config.toml
arch = "wide_resnet"
model = "image classifier"
dataset = "Sentinel-2 satellite tiles (TerraMesh)"
train_examples = 72500
image_size = 24
crop_scale_min = 0.5
horizontal_flip = true
targets = ["main land cover"]
num_classes = 9
norm = "batchnorm"
activation = "mish"
depths = [2, 4, 2]
kernel_size = 3
stem = "deep"
avg_pool_shortcut = false
widths = [96, 192, 384]
mixing = "cutmix"
loss = "cross_entropy"
init = "xavier_uniform"
residual_init = "scaled_by_depth"
optimizer = "muon"
muon_scale = "original"
lr = 0.016
momentum = 0.95
nesterov = true
orthogonalizer = "polar_express"
adamw_lr_other_params = 0.0017
steps = 13100
batch_size = 384
epochs = 69.4
lr_schedule = "wsd_sqrt"
decay_fraction = 0.3
final_lr_fraction = 0
warmup_steps = 650
weight_decay = 0.02
adamw_weight_decay_other_params = 0.05
Rows from block 4, named by matrix and row number. Rows with one number belong to one channel. Each number is 128 + 24 x the weight over the matrix's rms, rounded and kept within 0 to 255. All counts start at 0.
# convs0: first 3x3 conv (model.blocks.4.convs.0.weight, 192x192x3x3), inputs 96-119, a 3x3 kernel for each
# convs1: second 3x3 conv (model.blocks.4.convs.1.weight, 192x192x3x3, transposed), outputs 96-119, a 3x3 kernel for each
convs0.97 [143 133 147 143 153 143 142 156 147 155 170 141 141 155 141 157 168 142 157 155 126 136 151 131 102 130 114 129 137 155 129 130 133 102 110 112 108 121 133 114 121 125 118 119 121 157 135 115 144 130 106 114 117 117  95 100  80  95  88  87  90  94  89 155 138 132 152 148 126 155 145 124 152 151 129 131 166 154 104 151 130 103 127 132 124 126 121 126 110 115 136 153 157 123 153 157 111 146 159 145 108 121 140 115 113 183 157 144  77 103  91  91 118 118  97 107 120 101 136 155  96 128 144  92 113 127 106  86  95 101 107 103  80  98 105 108 120 125 109 125 120 110 126 132 120 107 106 105  83  87 114 102  86 114 121 128 116 139 131 115 131 111 141 144 105 139 155 116 144 147 105 158 156 163 148 146 144 148 142 121 151 151 157 143 129 156 153 130 157 141 158 162 149 183 190 138 166 174 135 152 153 134 147 148 158 157 151  89  93  85 116 114 103 106 138 110]
convs0.98 [170 152 137 121 120 107  97  97  92 104 112 114 131 153 135 128 145 132  94 101  95  96 102 100  90  82  96 180 149 158 156 132 147 168 154 155 113 105 128 132 134 140 160 156 152 141 159 155 157 174 163 130 156 136 143 154 136 126 139 149 145 150 162 159 165 150 153 128 138 167 151 142 126 151 158 126 152 150 121 134 125 136 154 142 136 159 170 155 150 140 133 121 110 137 134 120 134 131 124 142 140 152 126 125 133 123 148 157 121 126 122 145 147 132 145 137 114 110 124 134 121 128 128 130 128 137 121 112 115 133 142 129 118 125 142 162 160 171 166 175 166 136 163 155  63  71  68  77  94  84 100 117  94 146 162 133 148 148 131 132 147 142 131 142 132 126 133 126 122 138 127 140 145 159 154 157 165 178 175 169 110 134 114 140 156 137 142 144 137 158 172 172 182 184 170 144 129 128 157 164 142 144 163 157 125 148 159 142 152 129 131 143 103 110 109  83]
convs0.99 [148 142 124 128 114 107 119 120 117  94  98 100  94  87  74 110 103  86  82  82  62 100  95  65  99  88  60  79  83  91 102  96  98 106 107 102 140 142 135 147 151 140 145 151 147 155 158 151 178 167 148 178 171 152 130 144 134 147 155 139 160 172 166 129 131 130 138 134 120 132 141 128  93  93  80 107 109  97  94 101 104 112 122 130 122 114 116 115 107 103 173 171 172 176 187 190 163 177 176 157 148 148 164 163 159 133 137 130 143 145 133 153 158 148 135 150 147 120 122 117 115 129 115 120 132 117  85  98 100  92 102 105  77  92 102 124 131 126 140 133 125 129 127 130 156 149 142 145 141 138 134 135 124 123 132 133 138 142 136 126 144 137 126 115 110 117 121 101 103 116  98 143 152 153 129 135 136 130 142 147  88  93 110  84  95 117  81  90 112 126 143 133 141 151 135 137 131 116  99 102 105  92 107 115 109 125 114 122 121 106 116 101  93  90  85  81]
convs0.100 [125 129  63 155 136 102  94 112  90  89 100 113 133 117 129 133 110 140  86 102 116  98 112 113 136 115 111 148 113 102 110 112 117 104 102 146 164 148 121 201 114 106 144 114 133 139 135 129 127 131 141 119 143 122 104 126 137 122 121 110 129 125  86 120 114 121 126 135 153 128 156 163 146 138 130 123 131 128  73 124 120 118 134 107 113 125 119 100 127 126 104 109 128 115 107 134 126 115 126  95  83  85 104  98  92 129 131 104 112 111 119 123 114 117 149 140 109 119 118 125 156 145 146 147 136 141 138 127 129 118 154 140 134 172 152 108 123 121 162 128 111 158 120 125 160 157 127 161 155 135 143 131 114  91 110 163 114 114 150 124 170 196  96 174 152 126 147 148 138 104 127 128 145 115 103 142 129 131 150 137 155 172 148 129 165 153 102 125 109 122 116 117 124 131 131  90 112 129 127 154 134 135 124 130 111 130 130 121 124 134 137 133 128 144 148 124]
convs0.101 [128 113 117 117  97 118 162 157 159 116 113 117 141 133 115 164 155 113 163 141 121 147 140 127 127 130 108 120 150 145 135 138 125 136 128 114 117 122 116 113 120  96 121 131 128 100 132 135 110 125 126 114 116 131 137 137 135 159 147 126 130 123 110  78  80  82  93 102 111 128 132 124  93  77  93 119 126 130 157 171 146 118 136  94 123 146 105 109 138 132  89  74  96 113 107 114 113 114 112 124 124 117 126 127 128 100 109 113  82  91  86 102 110  97 101 108  97 145 154 146 158 163 157 131 153 141 173 136 147 178 139 139 133 115 141 141 157 136 143 156 135 122 127 121 129 133 114 130 112 109 128 116 105  98 109 119 126 134 117 138 143 106 143 145 148 146 142 142 153 158 151 136 145 132 115 135 120 102 110 109 156 149 130 151 152 139 131 131 107 137 151 154 131 146 149 170 173 149 123 107 131 117 123 147 117 159 168 163 130 131 133 107 117 118 120 107]
convs0.102 [120 134 129 128 146 118 121 108  98 171 143 120 140 119 140 115 123 117 114 103 115 100 109 118  70  99 130 148 134 150 166 132 141 147 146 149 132 129 161 117 127 150 123 145 141 143 125 127 123 139 153 136 129 124 138 110 101 127 102 119 136 146 140 104 111 101 109 139 113 119 128 139 104 112  92 122 121  90 135 135 119 110 145 114 123 172 159  75 109 112 132 137 119 150 142 126 113  85  80 146 153 135 161 151 116 120 126 131  95  75  78 111  96 111 142 118 125 130 163 144 131 133 100 115 129 107  82  78 113 125 141 156 170 204 191 106 125 113 109 112 126 117 130 125 150 148 128 177 183 138 123 127 107 126 148 131 135 137 131 140 139 110 151 151 141 113 110 121 109 119 127  87 119 117 143 148 158 118 111 131 102 117 114 124 147 156 135 153 153  59  84 106 125 132 139 157 159 143 129 131 123 119 117 113 127 115 125 151 154 146 138 133 123 120 113  91]
convs0.103 [131 135 111 124 112 118 136 111 136 104 138 169 124 111 100  94 160 131 126 154 174 116 121 181 132  62  95  98 102 120  81  99 129 133  97 134 101 103  93 115 109 127 156 154 151 120 127  98 145 116 100 138 146 166  80 122 150 102 102 105 114  99 109 118 133 138 107 135 107  87 122 124 134 143 113 114 120 120 140 104 111 158 164 158 134 170 133 118 133 125 139 165 161 137 147 141 143 143 156 106  78  83 161 204 203  98  72 131 165 153 137 131 127 116 147 106 110 149 138 140 111 112 119 137 117 111 132 172 161 101 171 176 114 110 180 146 143 135 142 149 141 104 120 134 128 127 122 140 162 119  88 133 140 109 132 134 106 122 127 143 155 162 143 177 160 139 146 129  90  78 130 113 148 135 113 133 122 126 122 102 123 134 146 120 106 142 175 152 147 136 146 156 130 145 145 128 106 125 144 144  97 126 138 126 118 110 129 117 123 153 126 101 132 132 119  85]
convs0.104 [132 138 137 126 136 132 127 150 136 131 132 148 155 156 165 175 168 169 126 123 107  99  98 102 105  94  83 125 135 152  97 115 131  94 102 110 138 112 106 139 129 112 112  94  93 102  90  81 107  91  78  99  93  95 109 137 127 102 112 109 106 129 115 123 120 129 141 142 141 127 131 137 129 145 159 119 129 137 114 123 119 135 171 184 140 178 175 107 123 131 153 174 155 151 163 138 127 112  97 135 163 180 109 126 153 106 107 116 107 105 100 130 134 122 110 116  96 151 164 157 155 138 122 147 111  98  96 119 160  71  85 107  94 103 109 146 131 110 158 154 129 173 162 150 126 133 124 140 139 135 137 142 116 129 139 119 112 114 105 125 125 132 134 142 136 120 127 122 138 142 124 143 143 140 130 137 134 114 123 133 121 134 127 153 170 147 148 174 161 180 142 136 163 140 133 129 134 139 104  85  80 125  94  80 144 114  77 123 135 139 118 146 142 127 139 134]
convs0.105 [123  95  93 158 147 118 130 127  93 114 129 153 112 105 111 100 112 108 143 133 135 110 112 105 100 119 126 141 107  97 132 121 114 102 136 145 125 138 119 132 140 128 163 161 167 128  95  95 114  98  98 110 115 113  87 111 118  69  86  83  86  93 108 161 136 132 141 134 111 122 121 116 117 125 142 111 133 142 101 109  88 119 140 164 127 156 156  98 129 154 119  96  99  97  82 103 149 148 157 131 127 119 145 135 132 152 159 125  99 130 125 122 127 114 110 116 106 114 108 115  59  95 109 162 158 137 146 161 143 154 140 119 158 137 126 176 161 154 150 147 144 117 108 111 101 102 101 148 144 136 169 161 144 148 136 129  91 112 124 149 153 124 140 114  99 137 116  94 120 100 108 120 142 119 124 127 111 120 130 122 125 104  62 132 122  79 154 178 139 112 126 130 108 124 128  85  87  80 129 140 104 119 156 148 116 133 126 157 174 167 103 104 113 129 126 111]
convs0.106 [119 118 120  88 108 100 138 175 169 149 132 123 127 133 139 122 130 177 129 161 163 152 179 165 151 147 139 141 134 117 136 131 151 122 132 141 115 122 126 107 105 101 153 159 134 147 151 142 106 122 134 110 116 139 122 102  97 117 114 114 108 101  90  86 122 124 120 150 171 110 140 177 109 153 150 122 148 148 146 152 138  89  93 102 111 143 150 127 161 158 102 115 124 139 151 152 137 123 129 130 140 114 147 183 121 129 154 125  98  99 116 131 141 159 142 129 144 136 127 136 117 122  92 124 123 105  86  81 102 128 104  85  87  79  71 161 162 156 153 159 162 152 142 137 138 115  94 125 114 122 122 130 145 165 153 145 151 133 129 141 130 126 115 137 132 124 154 143  90 122 138 135 103  98 121 101 102 138 125 115 139 142 139 135 117 133 101 101 122 109 128 137 126 134 140 128 140 137 136 125 133 135 121 119 127 106 102 159 148 187 136 126 158 122 111 138]
convs0.107 [145 160 141 123 133  98 100  89 106 143 112  89 105 157 134  95 107 130 153 149  92 167 134  68 158 148  94 134 150 126 123 141 142 106 133 137 133 125  97 143 109 106 131 134 140 135 142 113  86 107 119  48 114 114 102  95  83 117 120  77 150 145 117 103 120 153 149 100 127 140 116 136 127 118 139 128 124 165 153 157 174 102 127 144 129 112 106 137 118  91  89  90  84  75  78 101  78  93 123 167 138 133 147 113 103 132 112  84 128 137 111 133 152 116 114 145 112 123 132 116 110 133 151  85 112 134 130 159 132 123 151 149 114 143 149 118 135 142 118 127 122 126 109  98 147 115 104 134 136 136 148 150 154 140 129 119 144 138 100 121 146 117 153  96 103 131  79 106 139 107  92 123  97 114 102 104 109 133 104  96 130 112 127 158 128 107 154 143 124 153 149 125 138 121  82 129 106  67 112  97 110 120 113 133 110 113 125 158 131  99 124 133 128  39  67  86]
convs0.108 [118  93 116 119  88 106  94  90 103 125 147 157 122 141 149 131 129 132 122 121 142 127 127 145 110 119 140 124 124 116 113 104 110 105 108 117 123 119 133 104 108 118  68  84  95 109 108 103 121 102  97 119  95  88 144 133 135 160 144 141 166 157 143 106 113 133 113 139 130  83 100 121  71  83  73  52  75  90  53  93  88 136 130 163 131 161 166 104 147 141 125 153 148 126 158 144 135 158 135 124 133 131 110 123 108 117 126 115 125 135 123 136 131 112 134 129 111 105  90  74  86  67  62 101  89  81 130 146 152 114 117 120 113 108  99 108 103 100 105 114 128  83 102 117 150 174 162 159 182 153 166 178 144 109 102 107 111 104 107 116 114 105 144 131 120 141 131 133 115 130 151 152 156 162 175 163 144 160 131 119  74  82  66  80 102  89  95 103 106 137 125 110 127 117  93 108 111  94 135 141 133 111 110 115 124 112 113  57  60  82  99  89 105  95  83  89]
convs0.109 [156 126 119 155 104  86 106  87  94 151 105 156 139 117 159 116  95 133  89  39 122  94  64 145 103  73 145 143 152 134 147 150 150 115 120 124 148  99 138 128 107 120 115 111  90 132 129  99 139 129 110 130 116 120 164 131  97 159 114  88 142 110  96 121 140 166 124 167 190  93 155 169 135 103 147 118 111 152  93  92 147 160 120  96 117 119 102 119 138 135 160 138 122 127 115 124 113 103 118 124 118 157 123 132 138 162 163 149 125 139 123 118 141 136 113 122 126 146  94 111 162  88  96 171 104  95 114 123 109 100 137 131  87 113 131 113  94 118 107 110 130 125 111 138 116 154  82 128 186  99 127 190 137 154 112 134 122 103 127 119 130 115  99  82 120  99 126 155  98 119 139 128 152 134 135 152 121 125 131  94 164 142 100 182 136 101 160 124  99 172 118 111 174 110 108 180 132 128 130 107 118 119  96 111 112 104 126  82  89 134  96  83 142 108  80 127]
convs0.110 [150 141 143 112 105 124  93  81  91 126 143 144 145 161 157 146 140 147 130 120 113 106 139 128 106 104 129 102 110  98  87 104  92 100 118  97 140 108  94 100  77  88 124 106  98  97  87  58 107 105  96  97  85  91 161 146 132 126 146 154  90 129 137 113 133 151 120 119 131 139 125  99 159 153 127 104 114 115  96 104  89 104 105 130 114 129 125  96 120 125 135 141 152 108 101 112 100 100 100 108  91 101 112 104 108 145 102 103 112 134 126 134 127 127 144 136 140  95 128 128  95 141 161 129 135 132 173 173 149 144 159 132 148 134 127 105 103 109  99  89  86  90  95  98 170 155 174 135 121 142  79  79 130 142 121 111  95 109 132  99 124 138 124 111 129 153 120 120 132 108 124 126 128 123 112  86  90  96  85  85 104  92  73  88 103  85  71 100 111 168 180 166 119 113  97  90  69  52 157 116 130 132 112 146 131 123 128 137 179 169 122 148 136 112 123 116]
convs0.111 [109 114 149 109 104 110 138 127 148 119 132 130 105 134 131 149 160 134 127 165 152 148 220 184 161 195 170 147 165 186 116 115 136 113 128 132  88 147 167  97 145 141 100 103 106 103 124 118 130 114 108 141 145 114 101 118 154  98 127 163  98  98 124 151 143 110 185 167 114 170 138 106  94 143 164  61 126 160  60 118 163 131 118 112 106 132 126  93 134 145 125 109 110 106 105 132 118 112 142 117 155 132 129 167 136 141 187 160 124 116 129 124 116 132 129 123 130 149 135 116 133 129 131 103 111 117 162 134 121 171 184 159 148 179 147 140 145 127 159 158 120 125 144 133 149 109 119 191 102 104 230 164 116 119 130 129 118 117 143 130 120 148 126  96 115 142 107  94  90 113  95 125 125 111 122 141 134 115 133 136 130 108  99 119  97 117 155 128 130 115 135 134  94 108 117  92  94 103  93 141 172 107 125 117  91 140 160 119 103  97 148 133  86 154 133 103]
convs0.112 [164 156 139 129 122 117 141 150  95  88 103 122 129 151 154 133 153 134 109 110  97 117 134  98 146 193 170 103 119 131 100 112 114 123 145 136 147 133 137 118 130 136 114 148 159 110 115 114 108 135 152 138 139 124 154 138 147  97 127 165 133 183 150 152 155 143 120 134  91 109 107  98 124 114 102 131 120 113 134 120 107 138  98 112 148 126 121 126 122 155  91  87  80 118 123 131 124 118 130 145 152 143 113 138 145  92 102  91 113 121 116 112 124 119  94 125 129  70  56  49 137 149 111 162 139 111 118  96  94 124 101 102 162 154 141 152 169 146 149 149 134 132 138 154 147 145 178 113 132 153 112 132 143 158 170 173 152 118 108 137 167 153 106 110  92 112 121  99 162 131 125 134 120 147 158 167 170 132 148 137 105 118 137 144 174 193 146 145 159 103 106 104 145 141 144 170 157 173 116 117 110 143 154 132 189 151 126 150 135 120 130 144 131 147 137 104]
convs1.97 [123 131 134 113 111 113 110 122 126 121  84  79 121 107 115 129 131 124 127 121 141 144 142 157 154 146 152 147 142 158 131 120 136 110 106 118 139 128 127 134 132 121 141 123 119 114 127 126 140 131 132 116 120 110 104 137 130  91 134 151 123 150 153  83 122 151  82 114 138  72 103 150 116 118 118 134 128 127 159 143 111 122 111 139 126 113 113 118 108 102 107 118 120 128 128 129 130 138 133 163 158 144  90 130 151  52  98 141 104 109 139 124 113 133 153 138 139 180 178 142 160 164 140 125 138 138 153 139 147 155 155 126 138 149 120 134 117 126 148 125 133 139 127 129 140 152 161 125 141 157 115 130 130 110 115 121  88 110 120  78  98  94 144 124 143 105 110 136 111 137 156  97 119 117 102 115 125 134 148 161 119 127 143 113 119 138 127 127 148 163 146 153 161 158 168 161 160 164  99 120 133 110 130 142 116 142 146 128 102 109 128 107 124 160 135 142]
convs1.98 [118 124 130 112 100  97 138 120 111 130 105 100 145 120 126 164 146 138 172 172 167 182 167 163 158 133 135 101 110 110 102 107  97 109 110 107 147 141 158 105  94 104 135 118 122 129 104 117 113  69  70 111  88  76 106  89  98 111  95  99 141 126 133 174 157 121 149 162 166 103 131 184 117 120 113 122 126 120 130 129 113 133 126 138 113 127 129  95 115 110 116 105 116 115 111 125  93  93 101 114 123 146 123  95 125 140  95 117 116 116 116 142 152 143 132 136 117 119 139 157 112 150 170 120 152 163 133 118 116 126 110 119 136 137 137 158 157 175 138 124 136 147 134 140 120 134 151 117 131 138 138 150 156 155 180 172 129 159 162 112 120 128 147 139 102 133 126 113 131 139 143 136 170 146 116 147 133 108 139 133 160 164 149 148 159 148 124 138 141 158 131  62 156 145  96  96 109  73 157 144 123 132 135 137 140 162 181  67  60  62  87  96  91 102  98  88]
convs1.99 [173 161 140 141 104 103 133  87  71 106 121 102 102 118 113 102 102  96  86  77  98  96  84 103 109 103 108 118 105 120 155 140 146 176 166 168 137 125 131 111 106 127 110 122 145  81  81  93 109 106 118 158 161 162  99  94  98  85  73  68  90  73  62 103  86  87 136 120 126 188 172 162 178 180 177 160 157 159 112 105 109 112  98  97 133 133 121 151 147 139 104  89  72 129 115  90 119 105  90 175 189 191 143 163 167 143 143 129 108 119 120 105 122 118 117 134 129 166 165 172 145 139 142 130 107 101 130 104 121 110  87  98 124 113 117 154 144 141 146 142 145 143 142 143 116 110 137  91  75  99  97  82 101  98 107 110  88  92  91 119 119 105 128 122 115 121 109 102 162 149 138 128 116 124 136 130 135 123 134 124 210 217 209 175 191 198 160 183 198 177 174 164 155 145 131 126 118 109 146 143 133 140 135 118 116 108  81 174 173 165 175 164 139 167 150 131]
convs1.100 [117 132 132 131 174 191 157 188 181 129 127 131 122 127 106 109 107 125 114 147 126 119 134 113 109 121 104  89  89  85  87  87  83  95 105 111 119 114 142 129 125 157 134 155 162 123 138 119 134 161 132 149 174 136 161 153 132 177 174 127 156 158 136 177 115 104 177 137 113 160 133 116 106 110 111 103 126 154 104 102 159 147 149 145 114 134 183 138 148 168 118 142 145 124 126 165 135 157 161 101 110  87 146 146 104 149 125  98 144 137 128 137 142 133 127 151 127 136 124  92 126 114  95 105 133 133 116 101 113 121 111 128 105 112 114 122 134 131 128 144 131 144 127 124 112  86  73 108  82  89  91  81  99 115  74 117 119 101 130  97 113 117 145 130 115 148 115 120 158 124 106 133  99 122 147  99 109 144 136 152 113 128 164 116 129 158 130 130 140 149 147 152 150 168 162 124 145 150 154 141 108 167 135 124 154 145 122 119 123 131 124 123 114 134 126 116]
convs1.101 [139 123 106 151 134 122 147 122 121 124 139 145 134 161 154 169 171 150 152 135 145 128  99 125 138 116 135 154 170 183 153 160 168 124 139 145 126 105  88 118 111 103 108 125 132 139 159 130 131 140 125 127 126  96  88  64  67  89  55  59 114  76  67  91 113 104  77  98 112  93  80  84 123 146 155 111 139 149 117 135 150 154 147 149 135 129 155  87  86 114 121 120 135 118 135 141  83 114 119 152 174 185 139 156 160 104 130 149 166 177 175 137 155 178 100 120 142 143 139 127 130 115 110  88  83  87 101  98 116 110 113 131  99 119 133 126 107 117 123 105 117 121 125 141 141 121 148 130 120 150 189 179 214 137 152 143 124 106 105 129 116 114 136 142 156  92  95 134 111 106 146 128 121 123 112 115 113  82 104 135 133 134 134 145 151 147 156 174 172  98  87 103 128 137 143 129 149 144  76  78  85 112 102  77 136 119  78 177 166 166 133 137 138 118 127 132]
convs1.102 [125 125 101 102 115  93 133 128 118 123 129 113 102 125 127 127 143 136 156 167 142 138 135 108 144 124 101 134 134 149 155 156 156 133 142 126 146 148 153 140 140 127 109 110  93 165 128 110 128  95  86 127 119 105 129 142 110 125 138 114 120 145 140 177 158 126 160 128 121 137 127 117 102 110 131 123 130 148 111 139 148 135 133 126 102  81  86 105  79  82 124 135 132 125 125 121  98  74  76 131 117  95 103  89 102 135 106 122 124 125 126 118 123 106 134 144 140 146 150 164 120 142 139 116 136 149 147 167 186 146 141 154 143 133 136 154 160 140 142 149 130 170 162 140 133 111 119 123 117 138 127 122 141 116 104 115 172 157 123 145 160 142 160 171 167 109 121 145 126 137 160  93  78 106 113 110 133 122 133 151 117 141 144 109 119 129 105 108 122 133 135 112 140 135 131 140 129 131 143 164 153 158 162 145 141 140 137 134 147 174 138 135 146 131 139 142]
convs1.103 [137 161 139 139 134 147 110 119 125 122 127 133  97 105 124 117 135 130 155 140 115 110 117 109 139 103 109 123 140 125 137 148 131 122 125  99 131 145 131 111 139 139 174 150 168  66  77 111 106  82 117 102 122 125 125 129 140 124 127 127  76  86 130 141 127 148 120 137 138 115 151 182 144 135  86 107  83  95 120 126 124 142 114 134 100  79  68 127 119  98 116 142 127 126 118 120 141 144 116  85  91 121 108 103  93 162 175 180 109 112 126 123 137 149 122 118 136 112 124 113 153 147  84 153 136 120  69 126 151  76  92 126  90  88 132  92  83  77  91  83  93  50  60  59 135 114 159 122 103 127 175 134 116 137 154 127 124 124 140 130 156 162 121 105 129 110  68 106 164 105 133 126 105 124 109  96 118  66  76  92 139 162 131 143 146 100 121 112  77  90  75  82 111  99 110 129 118 121 117 115 153 155 152 108 126 140 108 140 119 133 113 116  93 102 114 116]
convs1.104 [121 131 101 107 119  98 106 114 110 132 141 149 114 119 128 115 108 118 164 153 140 157 158 158 154 155 170 120 133 134 118 148 145 131 175 166 138 118 119 127 130 133 120 131 132 124 121 134 117 124 120 107 101  87 143 160 180 147 166 176 130 151 162 178 159 126 147 162 144 120 149 139 125 136 148 119 118 127 124 113 118  87  86 103  96  95 109 133 139 136 150 165 163 121 146 150 103 123 121 115 110 127 138 130 128 112 119 133 137 146 136 133 138 124 114 114  98 101 101 101 131 144 152 140 158 160 162 152 142 152 153 151 134 132 143 139 129 134 147 127 127 152 139 132 121 135 137 133 129 117 135 123 108  79  86  94 117 122 123 125 131 122 123 109 126 108 103 121 128 131 144  88  84  90  69  57  60  89  71  71 139 142 149 128 123 130 132 121 125 117 133 119 132 136 113 131 134 106 108 111  98 108 113 118 114 118 111 129 145 134 117 136 123 105 146 138]
convs1.105 [134 128 130 102  81  85  82  71  70  93  78 100 110 116 139 145 148 131 146 122 126 127 108 109 106  84  89 125 127 145 109 103 117 102 108 134 108 117 111  71  81  95 138 134 122  96 102 138 120 125 128 116 109  98 138 119 100  96 105 108 122 135 148 137 142 141 126 145 147 121 144 154  83  72  82 161 145 147 167 169 169 148 123 125 146 133 124 144 129 107 157 158 166 127 134 131 137 149 140 154 142 147 117 136 155 109 122 124 136 120 124 146 121 103 156 130 123 120 101  99  97 103  99 131 136 132 102  85  93 113  92 115 137 121 137 152 130 118  86  91 110 125 119 111  96  89 124 123 119 139 167 157 163 136 131 153 151 165 142 119 144 116 149 138 147 125 113 127 123 130 141 125 135 133 121 139 127 140 131 113 123 124 142 106 127 120  98 117 111 143 130 122 150 148 160 148 150 167 155 132 122 127 133 128 103 136 170 105  99 113 112 121 133 136 141 146]
convs1.106 [123 144 116 133 161 115 154 140 126 122 149 177 121 126 132 108 113 109 115 113 122  74  78  93  83  91 122 122 125 153  70 101 128 123 137 131  92  76  89 107  54  83  95 101 120 115 110 117  97 111 116 124 127 121  91  70 138 120  86 117 126 111 134  58  99 142  59  77 148  85  83 145 138 105 124 150  98 121 136  97 130 162 152 120 112 101 101 119  77  82 140 158 151 106 140 110 122 147 127 128 143 125  38  67  70 100 127 155 127 111 155 111  93 141  86 111 151 124 110 133 114  85 144 132 102 153  88 115 131  79 114 112 131 154 161 108  96  81  70  75  78  62  50  80 123 103 117 121 117 149 131 122 101 104  96 134  39  44  99  36  49  82  89  52 117 103  59 112 122 111 135 116 141 135 101 114 129 122 116  94 128 117 136 124  86 110 127  99 123 110 109 137 123 117 140 138 135 165 104 140 129 101 106  80 104 105  84  90  91  97  88  94 105  74 102 114]
convs1.107 [145 115 113 111 106 114  94 104 102 134  80 101 108 147 134 104 153 124 120 124 115 112 140 111 119 103  85 153 149 149 158 151 148 119 115 135 150 144 103 116 116  78 117 135 116 177 165 158 144 144 115 117  95  93 147 151 140 126 149 127 124 125 106 185 146 138 175  84  85 183 100  74 152 153 137  98 143 143  78 111 119 138 148 116 114 135 138 113 123 137 105 113  97 135 128 134 132 143 149 148 143 153 127 141 166  89 100 106 129 106 121 137 127 147 142 142 144 145 186 186 137 181 182 134 174 177 146 161 146 173 140 110 153 137 114 144 131 153 144 172 176 138 153 142 175 179 172 158 151 132 149 116 116 142 112 149 149 151 117 183 130 106 143 137 117 126 104  98 151 117 116 117  86 108  90  91 127 107 119 143 112 135 156 126 150 171 120 144 165 121 113 113  91 114 117 108 118  95 129 120 142 115 101 159 127  98 124 133 148 159 120 130 164 110 120 161]
convs1.108 [102 109 107 117 115  96 136 128 113 105 108  91 114 110 119 134 132 119 138 129 119 139 130 114 117 107 105 145 138 148 123 114 122 136 134 132 123 122 128 143 142 153 146 138 141 164 152 138 178 159 148 173 165 159 129 127 120 148 139 139 152 174 170 164 134 128 154 147 162 157 146 153 123 138 136 101 111 108 145 140 141 166 163 142 122 141 142  75  96  99 133 133 138 103  90  97 106 104 113 118 106 119 122 131  96 104  97  98 128 119 115 165 142 151 185 168 174 120 117 126 143 151 159 166 166 181  91 125 135 109 125 112 106 113 106 169 165 152 137 131 117 114 129 124  80  95 109 125 158 165 143 177 189 151 141 124 154 156 148 150 149 148 124 117 122 119 104 121 105 100 107 110  90 100 138 118 129 133 121 137 151 160 151 136 147 129 128 145 116 127 119 125 140 132 142 164 160 165 122 102  99 146 116 101 125  99  92 146 137 163 142 144 167 159 169 173]
convs1.109 [116 155 105 123 143 102 138 142 106 140 165  96 152 161  84 165 151 117 108  84  63  87  91  78 112 122 104 161 117 122 164 106  98 161 126 109 117 140 124 122 143 114 152 165 126 127  95 113 155 111 132 174 146 134 127 135 113 126 132  88 152 134 140 121 120 130 124 128 106 130 157 130 111 128 130 114 113 108 103 124 126  88 115 112  78 119 129  72  98 129 104 129 130 107 130 125 115 124 122 122 108 147 157 164 178 155 144 124 169 142 100 149 140  94 136 153 122 109  93 115 113  89 141  99 100 187 106 137 141  82 147 134  84 144 122  92 103 110 107 110 127 139 107 111 140  86 120 157 133 133 146 134 133  79 128 153  86 110 132  98 108 123 196 129 129 222 153 141 204 133 121  96 134 103 126 128 131 136 140 133  81 128 143  83 146 158  87 165 169 124 129 138 119 114 108 135 120 124 110 109  86 124 119  93 134 143 123 149 163 121 136 140  96 118 152 109]
convs1.110 [118 119 118 103 106 108  76  76  89 145 140 117 130 119  97  84 111  92 141 145 128 130 134 117 126 130 129 140 143 177 153 157 172 143 146 162 140 135 133 120 131 119 140 150 141 137 149 122 115 132 112 118 154 140  98 135 149  67 106 128  57  80 106 122 120 107 117 119  85 120 141 102 126 116 124 126 111 126 175 135 145 124 125 105 152 149 150 138 150 167 173 155 146 121 116 132  99 108 119 146 163 139 149 162 131 113 128 107 104 109 117 110 120 113 119 128 119 135 157 133 124 144 152 114 144 154 140 113 120 121 128 139  98 109 125 130 120 130 132 128 117 147 150 132 175 146 120 151 117 120 139 118 129 124 105 107 115 138 171  97 121 141 112 125 123 117 112 107 121 133 136 174 175 167 145 143 109 143 137 123 125 115 132 116 115 148 109 111 140 148 153 149 154 138 138 139 127 127 147 161 145 155 146 156 141  96 110 148 176 193 159 173 181 161 181 182]
convs1.111 [105 126 150 124 145 141 113 116 121 116 162 175  81 112 144 129 113 178 113 106 142 116  89 119 112 103 124 148 140 148 137  97  92 159  93  92 138 111 113 120  99 128 135 120 122 138 118 115  97 115 115  89 141 138  95 145  93  87 133  97 121 122 108 182 188 112 181 239 159 145 204 165 107  81  95  96  72  91  94  92 121 147 159 156 131 124 131 135 105 105 162 158 140 177 174 131 185 165 148  94  75 106  92 127 153  71 147 138 134 129 117 111 127 144 114 124 150 198 154 139 163 142 136 170 156 122  98  89 112 107 105 128 109 135 149  70 115 132  85 120 144 108 126 127 134 143 132 116  93  97 105  93  99 105 113 133  98 113 117 143 137 131 165 177 173 177 180 178 155 155 123 119  93 103 107 107 124 113 122 133 155 154 135 151 163 138 174 174 168 123  82  62 117  95  78  95  98  94 133 121  88 165 167 139 170 163 163 145 145 147 145 137 149 107 101 156]
convs1.112 [157 132 116 137 140 140 142 141 126 151 139 161 124 123 145 164 137 149 158 161 162 155 159 132 139 126  90 119 122 120 135 150 130 137 158 156 115 125 105 115 113  93 104 119 120 131 173 168 136 148 155 121 115 149 110 130 139 164 191 183 154 192 175 155 192 182 147 135 143 165 157 166 122 127 141 155 141 120 148 106  97  84  93 101 147 131 162 157 148 158 125 136 142 158 152 145 126 117 126  65 122 125 109 162 132 173 172 148 126 110 133 122 107 142 143 130 122 132 132 124 137 150 132 150 164 141 153 145 122 137 119 133 139 125 144 106 105  86  99 107  86 114  93  78 100  92 109 116 119 117 142 135 133 123  79  62 123 107 124 134 129 115  78 105 146  77  91 116 116 116 139 123 115 113  94 107  80 102  92 100 155 164 144 144 151 151  89 113 129  99  97  94 119 125 121 110 114 116 133 139 125 136 164 130 129 163 154 109 113 108 103 105  95 170 150 143]